Rows from block 3 of the text decoder of a small image captioner, named by matrix and row number. Rows with one number belong to one neuron. Each number is 128 + 32 x the weight over its row's rms, rounded and kept within 0 to 255. All counts start at 0.
After each neuron's rows are labels from the 100 texts, of 14976, where the neuron reaches its largest size: "fires on" is the input token at the peak. Only what is clearly more common there than usual is listed. The data: photos of plants, animals and fungi (iNaturalist). In brackets: how many of the 100.
# gate: MLP gate (decoder.blocks.3.mlp.gate.weight, 1024x256), inputs 172-255
# fc1: MLP up (decoder.blocks.3.mlp.fc1.weight, 1024x256), inputs 172-255
# fc2: MLP down (decoder.blocks.3.mlp.fc2.weight, 256x1024, transposed), outputs 172-255

gate.467 [110 147 139  99 109  57  81 117 157  74 124 165  75 133  96 108 128 157 136 143  82 112 165 191 136  99 170 160 146 126 137 109 154 129 123 124 187  99 117 163  85 132 167 115 181 114 160 168  53 158 108 117 107 110 149 131 187 131 128 161 126 113 117  84  97 141 111 119 124 142  59 154 112 155 128 109  94 116  55  93  83 104  85  43]
fc1.467 [109 203 111 108  96 119 121 146 142 147 124 104 146 159  95  79 102 118 137 143 166 114 109 140 123 100 121  97 130 111 134  83  94 144 116 143 118 154 119 101 103  81  95 162 159 159 175 140  96 132 109 175 130 147 138 116  94 132 134 196 123 148 148 192 131 109 132 146 105 105 137  61 142 122 117 108 133  94 147 185 141  79 109 130]
fc2.467 [ 85 182 159 102 120 116 122 136 151 148 162 108 162 129  81  77  88 109 111  98 127 189 138 102  99 125 156 166  72 117 152 132  96 136 156 141 142 158 116  73 113 151 103 135 161 112 120 153 157 168  82  95 142 102 135 176 146 139 121  91 136 125 164 150 193 151  64 119 172 111 123 107 120 101 127 189 116 117 145 176  94 139 144 102]
fires on: "herring" (36); "billed" (32); "mew" (12); "bonaparte's" (11)

gate.418 [170  80 116 157 133 187  87 168 128  91 111 139  49 174 106 100 103 140 124 204 155 137  57  76 115 127 129 109 161 164 136 134 117 160 159 106 116 170  66 127 155 134 123 142 133 133 156 133 114  69  83 156  75 114 114 172  87  42 156 105  25 126 159 107 142 138 166 148 130 142 107 200 121 126 146 176 102 172  99 125  90 168 172 101]
fc1.418 [133 132  67 135 128 148 130 151  81 163 166 112 105 112  60 157  77  62  87 119 131  76 154 127 155  99 135 102 169 111  88 106 146 129 112  67  61 139 130 102 158  93 177  76  98 122 116 108 120 152 148 168 129 142 107  94 119 217 145 126 177 148 113 106 133 111 185 120 145 128 111 124 112 129 117 123  93 106 203  91 127  82 104 128]
fc2.418 [ 56  71 112 155 171 120 185 172  84 168  95 132 153 124  49 132 197 139  75 143 161  84 150 104 142 144 190 152 177 103 127 175 114 120 153 153  90 109 137 100 125  74 142 200 167 165  97 177 163 149 134 198  82 185 112 168 116  89 219 168  87 121 137 147 151 154 118 107 116 133 200 119 152 121 155 105  66  73 132 135 106 127 123 152]
fires on: "brown" (32); "yellow" (18); "solanum" (9); "cephalanthus" (9)

gate.667 [145 175 213 175 150 117 111 151 160 168 168 108  82 168  86 158 135 136  92 169 149 150 152 108 116 122 118 167 102 103 102 152 145 137 178 126 138 131 166 158 154 131 145 156 130 149  91  45 138 106 162 152 140 152 122  84 106 131  84 138 121 154  96 101  91 140 116 141 112 134 150  86 161 122 184 103 162  82 168 155 163 119  37 126]
fc1.667 [133 113 149 157  80 148 121  85 147 136 153 168 149  76  89 109 187 116 102 140 106 122 159  73 145 159  72  87  81 127 125 172 110 151 127 155 167 153  88  68 127  90 199  93 122 113 159 103 148 194 105 130  20 103 117 129 124 160 143 118 171 136 139 133 117 116 164 150 141 118  68 111 116  76 145 118  89 164 174 116 128 133  77 104]
fc2.667 [145 143  99  64 139 151 110  80 104 142 130 122  91 102 167 127 104 101 105 108  97 143 112  70 163  87 122 132 112  87 105  84 143 124  57  82  87 137 145 130 116 114 122 119 148  89 125 141 107 122 166 128 144 193 117 104 205 136 119 147 127 149  76 132 120 192 126 131  91 134 182 139 131 162 122  65 210  75 137 176 129 124 133 145]
fires on: "family" (92)

gate.349 [137 102 122  79 110 177 146  96 140  84 152  94 122  98 124 130 165  83 125  88 149 145 132 171 138 160 135 156 141 122 120 114  79 162 130  98 141 126 161 111 109 147 164 133 161  72 138 102 146 106  67 138 101  97 152 130 115 109  88  90 106 174 103  95  89 152 125 146  34 162 105 101 122 105 191 170 138  88 118 131 180 143 121 137]
fc1.349 [112 125 172 146 181  94 161 116 140 113 121 170 146 146  98  88 161  95 143 102 103 100 133 119  55 118 166 140  84 138 104  96 152 124  99 147 162 201 122 139  85 182 166 181 112 156 115 144 173 185 144 116  87 108 147 157 189 159 121 107 100 130 126 162 119 174 115  69 128 165 114 143 127 109 111 165  98 126 152 150 171 142 140 177]
fc2.349 [129 119 186 146  84 126 177 101 126 134 129 135 108 113 124 171 103 174 169 108  82 164 140 124 143 131 175 115 129 121 137 141 109 145 149 139 110 152 185 136 170  75 166 160 100 153 150 107 151 134 143 153 134 121 143 109 128 102  96 114 120 139 128 155 101 135  98 183 109  90 117 149 132 146 140  78 111 163 116 160 178 181  91 159]
fires on: "(" (93); "breasted" (7)

gate.612 [ 64  91 105 143 103 173 109 104 115 104 154 195 120 169 107 166 125 104  96  95 156 103 153 157 153  96 151 119 119 107  76 175 150 122 142 156  56 197 141 121 118 135 102 132 135  85 154 118 194  73 149 147 152 122 122 142 107 143 117 127 121 154 143 185 126 177 172 149 114  74  91 139 136  68 132 122 114 145 131 199  82 146  86 134]
fc1.612 [190 111 143 134 134 167 108 120 114 123  79 126 158  94  54 129 136 169 108  92  90  91 154 149  98 118 158 152 131  49 157 111 156  70 147 126 144 103 189 107 131 173 131 154 135 119 123 164 138 110 103 134  92 117 108 142 146 161 111 111 116  83 125 175 172 103 129 106 116 157 141 172 121 106  78 135 152 121 143 120  72 175 152 120]
fc2.612 [124 105 145  89 108 136 160  99 187 112 182 108  96 164  70 128 167 137 142 116 130 124  81 113 122 107 186 105 107 152  92 113 118  89 122 125 146 157 176 173 116  89 115 182  97 146 135 125 141 118 145 132 192 139 173 180  49 128 104  89 121 139  97  31  98 108  66 210 104 192 131 107 185 125  77 126 116 154 114 141 101  88 107 136]
fires on: "family" (86); "purple" (8)

gate.705 [107 115 121 106  73 166 130  91 121  90 117 136 155 140  99 187  33  76 181  98  82 141 108  90 127 138  82  86 148 153 175 154 173  56 162 171  47  90 120 143 154  53 134 150 120 128 154 135 124 113 112 135 138 131 179 158 100 141 180  90 155 104 143  53  86 114  95 187  72 142  99 117  77  92 187 172  94  84  95 105 120 139 156 176]
fc1.705 [190  97 140 142 110  98 153 166 125  78  90 159 140 120 115 130 160 120 189 160 180 167  98 117 130 144 128  85 209 157  85 164 159  93 119  82 112 116 146 117 157 207 146  63 123 153 142 164 151 165 157 114 134 135 138 152 156 131 143 124 180 105 156 117 101  46 159 163 127 108  54 186 117 152 176 101 120 107 160  94  99 136 138  76]
fc2.705 [ 87 138 187 104 126  63 173 143 116 119 130 136 120 104 143 123 143 169 158 127  97 121 155 125 146 161 111 146 125  61 108 163  95 155 135 137 130 107 155 157 127 137 110 127 101 143 157 105 159 112  79 130  77 160 133 120 115 150 194 121 102 103  91 139 150 139 163  99  45 169 126 114  90 170  65 144 128 103 171  70  94 187 103  73]
fires on: "carrion" (24); "beet" (20); "(" (18); "praying" (13)

gate.699 [154 151 189  75  85  85 120  64 150 130 124 144 112 133 118 130 127 151 126 117  83 144 104 114 121 165 196 149 180 189 175 137 152  79 128 120 144 123 143 179 122 102 130  85 100 101 169 121 164 134 158 111 167 157 117 180  67 105 177 186 139 154 142 105 131 198  97 111 131 155 124  69 112 107 122 129 126 118 108 114 142 112 100  90]
fc1.699 [103 164 136 171 118 173 175  93  58 170 150 126 139 152 126  72 160 117 138 140 177  40 119  83 135  89 124 136 118 147 114 127 161 153 148  84 144  98 175 106  55 166 152 103 104 154 172  85 185 106 192 134 117  55 169 139 125 175 108 109 114 217 149  86 196 145 131 161 135 132 113  94 127  54 114 126 177 134 122 119 130 101 147 130]
fc2.699 [181 145 140 146 143  86  77  88  87 139 127 177 153 139 117  57 125 143 149 154 108 171 116 168 152 132 105 158  74 119 130 101 181 112 144 114 183 105  98 157 167 121 142 108 109 134 125 161 164 104 113 104 126  98 116  97 127 162 127 187 146 143 132 128 127 136 159 131 143 119 111 114 144 112 129 103 145  60 135 106 151 103 128  40]
fires on: "herring" (35); "backed" (30); "mew" (10); "limosa" (8)

gate.258 [120 116 135 104 107 109 116 163 200 132 146 139 151 138 122 120 145 142 114  81  60 175 114 151 127 129 130 123 134 153  94 116 145 175 193 137 113 159 114 152 159  93 159 185 142 123 195 168 167 147  97 178 166 116  94 171 132 163 143  84 144 156 101 122 132 112  77 167 125 180  72 179 144 137 103 196 112 126 157 120 164 162  89 100]
fc1.258 [ 57 103 126 128 129 103  80 109 138 185 129 169 141 184 134  69 103 139 115 139  88 142 105  92 138 116 118 134  70 129  74 129  94 224 116 157 112 191 140 150 118 105 139 183 112 180 168 163 127 144  94 129 172 149 142 142 105 136 180  87 124 119  77 154 210 140 125 123 106  81 117 114 154 172 158 158 116  91 162 134 123 150  66 120]
fc2.258 [118 129  73 129 152 137 102 106  62 127 158 120 181 165  90 162 106 142 174 128 130 100 160  71 130 124 108 120 201 122 110 159 126 141 117  96 170 126 153 112  54 124 114 176 114 166 133 119 167 166 141 137  94 157 143 186 107 146 155 143 139  89  96 118 115 111 155 105 135 138 151 147 147  92 121 167 138 146  83  75 138  96  95 114]
fires on: "(" (86); "bombycilla" (14)

gate.144 [128 131 188 130 162  78 156 168 121 152  93  87 216  64 101 133  99  98 140 125 159 106 208 111 146 145 119  85 139 133 140 192 125  95  39 110 154  93  65  87 155 100  84 178 164 105  84 139 133 155  84 119 162  97 146 164 146 123 106 111 164 102  90 174 120 120 192 153 117 118 133 109 156 144 131 183 136 143 141 126 150 134 133  94]
fc1.144 [166 118 144 151 135 159 125 150 146 193 116  83 113 109 147 168 135 134 144 140  40 162 143  95 140  73 170 178 171  79 157 138 147 105 121 102 122 150  50 131 104  86 166 148 119 158 144 109  89  89 129 135 162 174 109  98 143  88 153 151 166 140 101  82 179 125 115 123 115 130 145  89 106 121 106 150  57 137 109 154 142 163  81 129]
fc2.144 [131  92 111 111 144 117  71 130  72 160 123 124 142  97 141 156 155 135 142 136 146 117 136 123 129 132 162 151  97 188 107 158 105 129 124 158 128 108 138 145 160 177 143 118 177 132 140 152 147  91  90 115  36 105 100 137 142  89 154 145 101 162 135 175 135 173 116 143  91  72 180 117  97 181  75 110  86 134 162 131 171 157 153  94]
fires on: "red" (39); "-" (28); "(" (22)

gate.77 [122 177  70 147 152 131  96  81 133 139 142  75 137 157 150 115  82  81 160 174  99 105 151  96 124 136 204 134 128 180 145 107  88 129 155  95  75 131 126 129 151 125  92 158 122 132  87 182 126  78 125  61  91  78  88  80 153 164 123 159 118 127 133 129 140 143 117 155  94 150  94 132 118 166  77 138  69 101 153 153 135 174 161 153]
fc1.77 [168 139 156 135  81 151 113 136 120  97 184 114 107 155 104 138 128 187  89 139 184 149  79 172 111 122  86 143 134 118 131 171 129 138 172 163 127 129  79 118 146 131 169 185 127 142  84  84 150 120 122 130 164 176 182 178 127  56 115  97 173 177 166 127 139 133 107  79 122 165  93 130 162 160 167 115 151 158  95 164 146 147  91 155]
fc2.77 [171 131 133 134 135 154 167 134 112 102 140 123 181 130 127 135 143 135  95 138 131 110 111 103 132 114 151 121  76  78 125 156 210 127 155 139 125 142 133 101  99  85 158 108 119 111 123 164  71 140 108 133 133 123 143 115 174 123 116 118 136 140  69 121 103 148 183 145 125 132  37 201 117 145 152 184 214 116 112 158 127  90 175 160]
fires on: "-" (57); "alligatorweed" (23); "queen" (18)

gate.531 [166  79 131 126 190 133 145 172 128 131 143  86 163 147 111 170 100 101 167 195 145 188 124 104 110 183 128 147 192 175 135  81 152 105 150  90 200 139 144 112 113  63 131  58 121 149  92 165 148 106  99 136 138 110  88 127 101 139 147  95  89 117 103 139 104 142 194 146 186  61 187 126 127  97 124 145  94 165 126 111  98 155 108 142]
fc1.531 [ 82 143 152 136  60 159  79  62 196 168 124 125 102 122 145  99 114 145 115 132  70 192 107 141 140 153  97 100 110 184  79 160  91 116 143 103 141 157 139 129 152 191  99 104 114 107 140  87 163 132 183 145 144 110 136 156  95 156 115 131 149  99 164 122 117 103 115  83 167 194  61 106 126 155 108 137 172 120 145 163 149  93 145 191]
fc2.531 [132 130 122 118 154 113  14 143 114 114 124 131 146 150 153 113 113 102 133 134 142 158 162 138 124 136 137 151 124 147 110 129 135 142 110  98 136 127 136 140 255 107 127 116 127 147 122 141 148 128 155 138 132 139 158 117 110 150 113 127 119 135 138 114 128 109 167 115 118 117 129 150 148 119 125 158 123 130 116 145 122 133 132 131]
fires on: "scarlet" (34)

gate.613 [103 155 136  85 155 116 150 199 119  77 129 110 131  67 145 132 158  92 133  65  80 159 115  80 184 141 142 116  97 119  84 138 142 120 139 120 131 161 114  75 138 129 100 180 132  97  85 132 115 137 103 157 114 139 103 111 192 165 165 124 108 126 148 104 107 125 117 160 105 101 130 111 179 112  89 114  87 123 173 118 117 118 156 102]
fc1.613 [109 102  80 104  89  87  98 124 118 158 106 132 110  57 134 153 141 126 120 151 176 144 132 152 151 121 120 141 104 144 106 116 187  97 111 153 139 120  89 121 134  67 109 139 194 115  63  87 152 113 141 159 195 138  86 124 127 124 147  36 169 108 173 138  85 121 119 119 149 124 178 165 124 102 106  83 139 154  83 255  98 111 142 116]
fc2.613 [156 115 120 205 148 136 120 159 133 158 146 123 168 187 162 157 149 106 140 149 182 155 139 131 138 153 128 148 134 135 133 103 136 149  90  32 119 130  61 111  72 100  96 130 145 166  92  98 132  72 231  54  82 159 112 153  88  73 191 127 188 179  83 163 173  76  94 106 149 129 146 144 158 159 166  84 166  86 122 127 157 161 207 171]
fires on: "variegated" (27); "gulf" (26); "spangled" (13); "washed" (13)

gate.689 [128 119  76 101  88  92  98  95 178 120 182  54 128 134  95  76 216 155 101  98  86 143 169 114 106 119 172 141 113 151 109  92  75  95 102  99  94 102 114 142 115 126 180 171 126 101 188 101 104  63 153 181 119 118 170 106 124 151 100 123 161 137 124  81 143 192  92 140  48  77 156 139 122 132 160 128 132 156 185 127 148 147  79 101]
fc1.689 [137 165 129 122 149 133 130 177 114 161  93 169 140 101 199 138 215 132 116 113  65 108 188 166 122 146  86 151 148 179 187 116  83  91 112 152  91 163 142  66 147 143 125 116 113 149 135 155 112 113  86 174 120  97 123 156 144 135 134 128  90 135  98 192 137  74 161 149 166 109 129  67  86 137 117 155 163  89  75 116 140 153 145 172]
fc2.689 [155 148 121 181 157 171 132 131  80 164  98 122  87 103 141 100 131 132 138 108 126  74 165 118 198  88 178 152  82 124 148  98 120  98 137 127  96 161 134 130 123 154 139 147 159  71 105 203 140 127 116 114 131 101 118 191 108 161 164 126 153  71  54 104 140 155 112 100 180 136  96 149  95 149  94 123 152 119 162 105  90 155 141 153]
fires on: "family" (25); "capsella" (11); "loxodonta" (7)

gate.532 [149 173 118 130 161 156 146 117  77 124  97 127 111 155 139 183 120 177 135 118 121 115 115 148  95 108 140 180 111 120 142 147 123  73 113 139  81 115 152  69 154 112 104 159 145 147 182 140 122 110 117 103 172 113  84 116 106 155  99 160 123 114 101 106 154 110 186  68  77 108 151 113 158 118 156  93 126  67 190  83 155 131 165 106]
fc1.532 [163 166 213 112 140 178 160  87 171 117 176 110 113 113  84 130 190 129 132 137 148 121 212 117 127 128 158 142 153 177  93 172 127  99 167 119 108 190 141 141 139 145 150 107 106 186 158 142 126 115  98  69 157  71 158  97 152 127  91  90 148 121 116  76  96 101  85  77 181  90 134 138 156 136 151 106 168 124 134 148 117  72 131 152]
fc2.532 [168 135 124 138 114 166 118  74 184  91 180  84 132 140 172 170 175 108 138  97 121 139 166  80  93 119  63 176  95 185 136 173 124 168 138 128  97  77 182 120 139  50 135 115 149 162 104 100 180 129 100 112 120 119  93 138  91 125  75 162 161 126 169 138 108 128 142  77 140 114 147 134 118 128 111 127 137 148 186 131  78 120 145 113]
fires on: "(" (52); "billed" (15); "luscinia" (7)

gate.630 [122  80 199 120 145  85  77 110  93 146 106 114 120  91  47 158 166 150  74  97 143 133  70 150 107 139  94 193 139 158  69  85  87  72 115 159 133  95  69 170 173  99 167 165 100 137 124 128 120 120 140 125 136 106 130 115  92 147 154  97 110  99 179  68 157 119 164 143 131 148 151  82 114  87  86  46 105 174 103 106 169 172 113 143]
fc1.630 [151 169  88 107 109 132 162 146 148 144 211 123 141 104 133  81 139 140 156 157 144 105 142 158 131 134 135 128 119 137  72 152 115 111 130 123 164 118  79 195  45 171  71 126 108 162 163 174 139 163 113 167 171 156 184 119 120 173 127  96 111 150  99 179 130 120 174  88 100  98 132 155  82  95 156 136 173 165 128 100 171 130 121 167]
fc2.630 [ 92 131 133 110 124 123  79 144 137 106 144 133 186  90 129 133 132 123 126  98 142 100  97 144 135 138 158 147 187 131  67  80 103 117  97 117 147 169  99 130 134 149 111 162 117 108 112 113 125 136 127 148  75 140 155 136 135 111 133 110 164 162 114 109 196  86 166 109 120 131 129 121 143 121 139 144 185 162 111  98 147 164  79 111]
fires on: "class" (33); "family" (33); "alfalfa" (8)

gate.129 [110  90  88 164 111 151  98  72 119 151 103 143 150 161  92 104 103 108 182 110 150 137  85 113 161 103 101 124  95 149 170 144  97 144 139 156 203 133  65  68 131  95 143 121  68 106 101 106  95 168 131  86  92 128 137 146  93 158 149  61 110 156  83 169 165 122 155 113 124 134 137 134 154 166  95 154 122  94 166  93 200 134  86 122]
fc1.129 [184 135  91 124 105 204 138  89 128 147 178 103 138 154  90  98 112 111 154 157 132 140 151 149 164 137 131  95 109 106 188 113  97 156 122  95 113 118 152 144  76  97 140  66  74 122 115  83 119 158 181 133 126 113 104 160  82 158 131  94 143 177 137 207 153 124 167 139 168 113 110 144 108 117  48 179 137 133 147 116 154 162 104 155]
fc2.129 [ 93 105 145 157 107 107 120 128 118 132 133 107 173 121  82  77 102  84 189 132 119 141 105 132 176 114 107 156 148  79 139 153 128 104  52 130 135 109 134  88 155 217 141  66  93 124 139 165  63 147 119 139 173 105 148 175  66  92 120 139 137 110 148 100 132 151 116  85 163 133  93 101 134 135 133 179 121 121 158 160 180 110  99 116]
fires on: "-" (100)

gate.38 [133 122 136 113 104 131  68 121  86 128 134 147 162 116 125 101  79 100 153 124 178 143 100 163  55 152 125 130 108 144 135 193 148 103 179 152 141 110 106 109 164  63 139 137 124 116 178 139 154 148  88 134 183  90 148 113 141 144 159  81 147 115 160 179  95 152 111 114 109 123  79  47 130  93  91  89 125 124 140 174 133 129 142 142]
fc1.38 [129 129 145 118 111 147  66  96 174 196 110 211 135 126 154 104 176 176 106 110 111 133 115 144 132 125 111 144 173 134 121  55 114 149 138 172 105 151 136 133 119  92 122 116 182  99 143 179 183 132 134 133 140 191  71 154 124 133 175 175  76  58  69  90 159 122 100  24 104 149 113 142 170 140 129 149 112 130  77 106 176 124 170 173]
fc2.38 [121 141 122 138 112 112 118 111 203 133 116 106 160 104 150 127 113 136 109  67 150 101 222  98 126  83 159 160  85 118 139 104 126 119 127 162 157 167 189 182  79 149 103 147 165 113 145 120 109 119 163  77  79 142  90 163 156 144 162  83 150  79 149 139 147 111 108 130 172 149 122 120 134 111 106 138 126  81 108 167 128 137 136  84]
fires on: "family" (46); "(" (23); "papilio" (14); "ground" (8)

gate.466 [156 173 119 121 127 164 112 133 103 150 168 156 156 118 130 104 152 173 168 161 156 217 131 129 193 161 107 153 206 152 102 108 102  91 118 155  77 149 139  82 103  49 121 156 128 147 227 169 108 132 122 189 116 150 137 130 152 127 139 107 163 184  77 103 187 119 122 184 125  89 147 140 171 156 145  86 125 133 128 118 126 136  90 136]
fc1.466 [149 153 158 101 148 104 135 119 132 112 158 135 159 103 157 121 125 166  66 112 159 118 115 145 144 169 129 179  88 108 119 164 171 102 154 147 107 137 105 135 100  92 156 142  99  89  78 140 134 143 135  77 100 154  96 186 166 105  96  95 108  90 133 107 165 154 166 125 128 162 157 121 153 154 121 154  93  88 135 159 122 109 137 135]
fc2.466 [121 152 185  92  55  65 112 120 130 120 131 144 150 160 132 115 109  67 104 143 139 140 133  91 158 156 169 119 109 112  86 172 140 148 118 159 113 146  74 125 154 183 104  93 157  90 155 158 140  63  55 142 131  84 128 113 113 119 111  46  77 166 130 140 138 145  96  97 186 156  96 138  88 183  90 139 132 158 127 145 124 161  68 111]
fires on: "brown" (39); "pearl" (30); "family" (12); "phaon" (9)

gate.651 [172  81 163 122 176 158 137 134 117 163 104  93 113 110 106 163  59 113 114  79 116 110 200  92 123 130  84  97 112 155 115 132 164 178 165 160 163 116 110 158 142  92 108 131 187 137 125 160 180 163  87 139 150 193 117 168 181 131 113 140 146 106 174 148 184 103 177 163 155 164 168 125  88 115 127  89 119 127 153 132 122 119  90 162]
fc1.651 [ 89 154 128  82 121 107 136 160 106 188 192 176  91 105  53 127 122 158 108 171 142  99 102 103 119 129 124 106 142  67 114 173 144  95 133 162 126 101 168 113 145 118 139 166 105 117 143 166 117  93  82 163 106 121 187 170 107  85 140 113 139  62  61  99 142 146 108 128 170 136 153  99  60 136 105  61 124 139  88 180 162 100  93  74]
fc2.651 [ 67  81 130 116 126 164 122 168 132  91 169 124  77 123 204  90 138 173 151 117 185  33 190  85 124 193 133 158 153  67 115  76 114 135  90 102  76  88 102 150  53 109 102 151  91 161  99 124 152 128 147 185 130 133 161 141 123 104  65 160  97 155 147 148 106 162  97 143 108 146 117 103 101 123 103 180 185 126  91 119  87 127  95  98]
fires on: "scarlet" (40); "spotted" (19); "mallow" (8)

gate.47 [125 149 184  97 122 124 127 113 163 113 101 151  91 110 135 171 130 114 164  74  61 116 120 175 129 115 177  87 149 159 142 114  74 141 140 130 138 178 158 174 143 135 141 103 149 124 117 186 173  90 118  61 114 127 119 114  90 161 128 147 155  50 141  58 123 117 135 141 150 144 120 108 160 154  95  93 109 140 108 149 166  88  81 137]
fc1.47 [119 183 164 106 121 113 137 164  89 106 153 174 106 187  95 162 132  82 102 150 107  74  93  95 160 114  93  98 137 138  90 140  89 114 151 163 136 124 122 118 126 133 145 158 164 170 144 116 137 132 102 173 152  79  78 118  74 115 143  85 200 156 154 143 125  97 114  95  87 145 142 148 146 117 172  97 133 107 148 138  91 118  90 104]
fc2.47 [143 115 114 112 108  95  77 113 119 120 175 104 102 145 181 121 147 144 125 132 109  74 127  68 131  91 169 133 124  97 150 153  98 135 112 128 128  97 105 125  72 140 121 158 132 155 119 146 176  98 116 152 196 146 109 153 124 123 173 108 140 133  67 165 156 159 147 126 170 151 137  84  82 143  98 141 155 122 112  55  50 138 113  77]
fires on: "scarlet" (41); "belted" (32)

gate.210 [145  69 125 182 115 108  79  88 106 112  81  86  97 156 141 105 173 106 102 107 146 118 111  91 149 112 131 121 178 131  65 111 181 123  76 185 142 120 132  73 136 106  71 134 125 119 128 102 176  97  91  69 143 105 136  71 184 131 149 167 153 134 181 119 139  94 133 181 119 135 140 127 119  79 108 107 122  63 117 207 105 150  92  76]
fc1.210 [102 152 144 104 173  93 126 147  60 214 145 147 123 144 134 137  83 113 124 204 178 186 185 152 163 101 107 136 154  98 153 105  56 103 146 123 125  94 105 117 150 119 168 120 141 107 184  84 136 154 145 165 141 144 115 148 149 102 140 166 106 151  87 111  99 139 148 168 164  54 155 108 103 133 131 100 126 126 136 138 159  82 143 109]
fc2.210 [ 87 135 179 138 133 161 134 119  71 145 105 139  86 112 141 125  87 126 125 123  49 133 131 113 140  36 110 117 151  73 131 124 184 139 186 126 114 138 181 124 157 177 116 175 177  63 158 162 131  87 126  92 122 164 136 153 101 132 148 108 139 124 113 132 132  98 137 116  78 155 138 135 136 136 130 107 120 127 113 114 150 154 113 160]
fires on: "(" (72); "winged" (24)

gate.32 [116 116 139  78 178 170 117  95 179 135  74 170 110 140 167 112 151 117  96 160 127  92 147 124 162 171 109  94  59 128 108  96 141  84 114 120 123  84 148 116 155 117 137 106 203 121 127  99 169 116 132 158 102 139 152 149 148 134 126 111  69 126 154 151 150 145 118 177 155 148 140 140 111 163 117 158 120 161 170 132 102 161 147 129]
fc1.32 [ 65 169 129 109 120 135 146 201 110  80 109 104 137  99 113 119 137 121 156 148 146 146 107 122 106 141 109 160 195 201 147 147  99 104 128 170 136 143 112  82  81 107 140 157  72  89 152 128 110   7 107 150 203 192  89 211 122 134 118 124 124 121 111  87 127 114 178 179  97 138 177 104 114 148 156 135 138 160 144  61 114  96 130  78]
fc2.32 [125 148 113 158 193  80 142 165 149  56 138  93  96 107 141  98 190 136  78 133  99  99 140 140 156 113 157 159 105 153 137 115 174  96 150  83 128 170 102  95 143 103 135 116  74  93 109  93 135 106  59 139 154 175 117 103 138  98 154 120 156 101 147 139 104 157 136 129  89  87 139 114 177 114 148  65 178 103 134 155 144 123  92 146]
fires on: "red" (77); "(" (23)

gate.338 [124  81 138 120 101  59 154  99  97 170 130 124 166  93 160 107 114 216 167 105 105 114 124 123 160  79  84  98  58 164 114 158  59 138 116 152 167 193  40 125 133 160 168  95 106 124 113 113 130 118 100 125 105 141 177 160 155 120 114 167 120  93 120 111 185 149 134 117 104 108 121 111 145 122 175 152  93 159 109 176 138 129 118 129]
fc1.338 [135 143  95 140 120 128 104 139 140 127 109 123  76 160  74  72 158  66 131 167  94 190  60 178 175 109 118 158 104  58 129 101  76 141  55 119  48 103 187 176 196 135 144 113 140 109 138 119 121 112  73 143 136 184  68 130 179 119 159 159 134 190  72 154 173 133 128 189 168 195 144 159  85 102 105 175 134  72 177 152 117 130 113  54]
fc2.338 [140 125 106 129 113 164 150 187 213  62 127 152  67 149  82 141 115 149 107  68 153 137 129 100  79  67  68 104 200  87 132  79 137 167 131  94 151  65  87 151  48 114 191 155 121  84 123  81 105 125 206 150 138 139 140 110 145 134 175 124  89 121 143 156 169 119 187 162 147 164 120 163 134 149 107  97 150 152 154 224 152 136 125  94]
fires on: "(" (72); "order" (13)

gate.173 [172 131 106 146 113 125  47 159 180 112 161 117 148 115 137 159 130  78 182 154 126  69  77  97  86 112 187 131 134 175 142  83 139 125  92 137  89  90 151 120 179 123 131 172 119  76 209  69 121 108 111 123  88 123  96 133 105 137 123 128 152 169  68  99 153 112 189 132 131 138 124 134 179 139 126  99 169  74 128 165 154 114 147 123]
fc1.173 [147 186 136 172  95 104  87 137 137  78 118 137 113 129 191 101 117 136 194 124 104 139  88  96 111  89 124 142 126 168  95 129 157 120  79 148 166 121  87 161 116 132 212  78  76 127 143 124 112 139  69  80 130 106  94 126 126 173 144  92 209 202 131 131 149 138 137 153 201 129 120 140 140 124 107 140  79 150 135 118 155 146 119 149]
fc2.173 [144 144 163 143 147 102 118 154 122 159 165 152 101 233 140 110 156 109 153 102  91  83  94 147  82  98 160  84 159  76  69 130 149 113 138 141 182 138 129 120 148  95 152 156 184 146  96  91 162 119 156  75 101 131  94 121 126 134 138 147 118  91 174 104 135 139 123 141  94 176 155  99 143 167 114  95 128 122 125 101 135 133 149 160]
fires on: "cyanistes" (37); "c" (22); "ruby" (15); "populus" (7)

gate.687 [128 170 146 115 151 158  46  60  72 107 110 104 130 171 133  88 170 112  88 162 130  93 141 155 101 123 134 169 133 101  94  81 129  97 100 136 105 114 146  41 156 113 132 158 133  87  75 138 154  99 131 158 152 174 162  74 165 168 104 127  51 150 175 126 159  97 165 140 141 132  87 146 148 125 155 133 145 127 101 119 190 120 108 130]
fc1.687 [162  95 120 148 111 117 144 105 119 175 181 176 124 130 166 190 117 119 134 166 130 117 129 165 155 140 146 164 130  91 159 132 128 134 151 142  62 143  80 183 147 148 121 106  95 136 179 148 105 210 128 119 150 167 142  85 156  95 116  79  97 143 146 129 159 160 128 173 103 134 133 151 193 138 143  59 176 142 129  78  72 100  83 110]
fc2.687 [162 147 143 207  86 150  91  84  83 138 149 170 139  99 122  97 120 108 123 114 129  94 150 131 139 124 122 160 151 105 136 100 111  99 189 145  96 158 138  87 184 160 165 101 130 117 136 105 136 159 176 141  98 120  80 113 134 178  72 116 151 130 173 151 182 141 124 176  73 128 158  88 111 117 137 130 132 145  96  98 118 139  57 192]
fires on: "class" (72); "family" (19)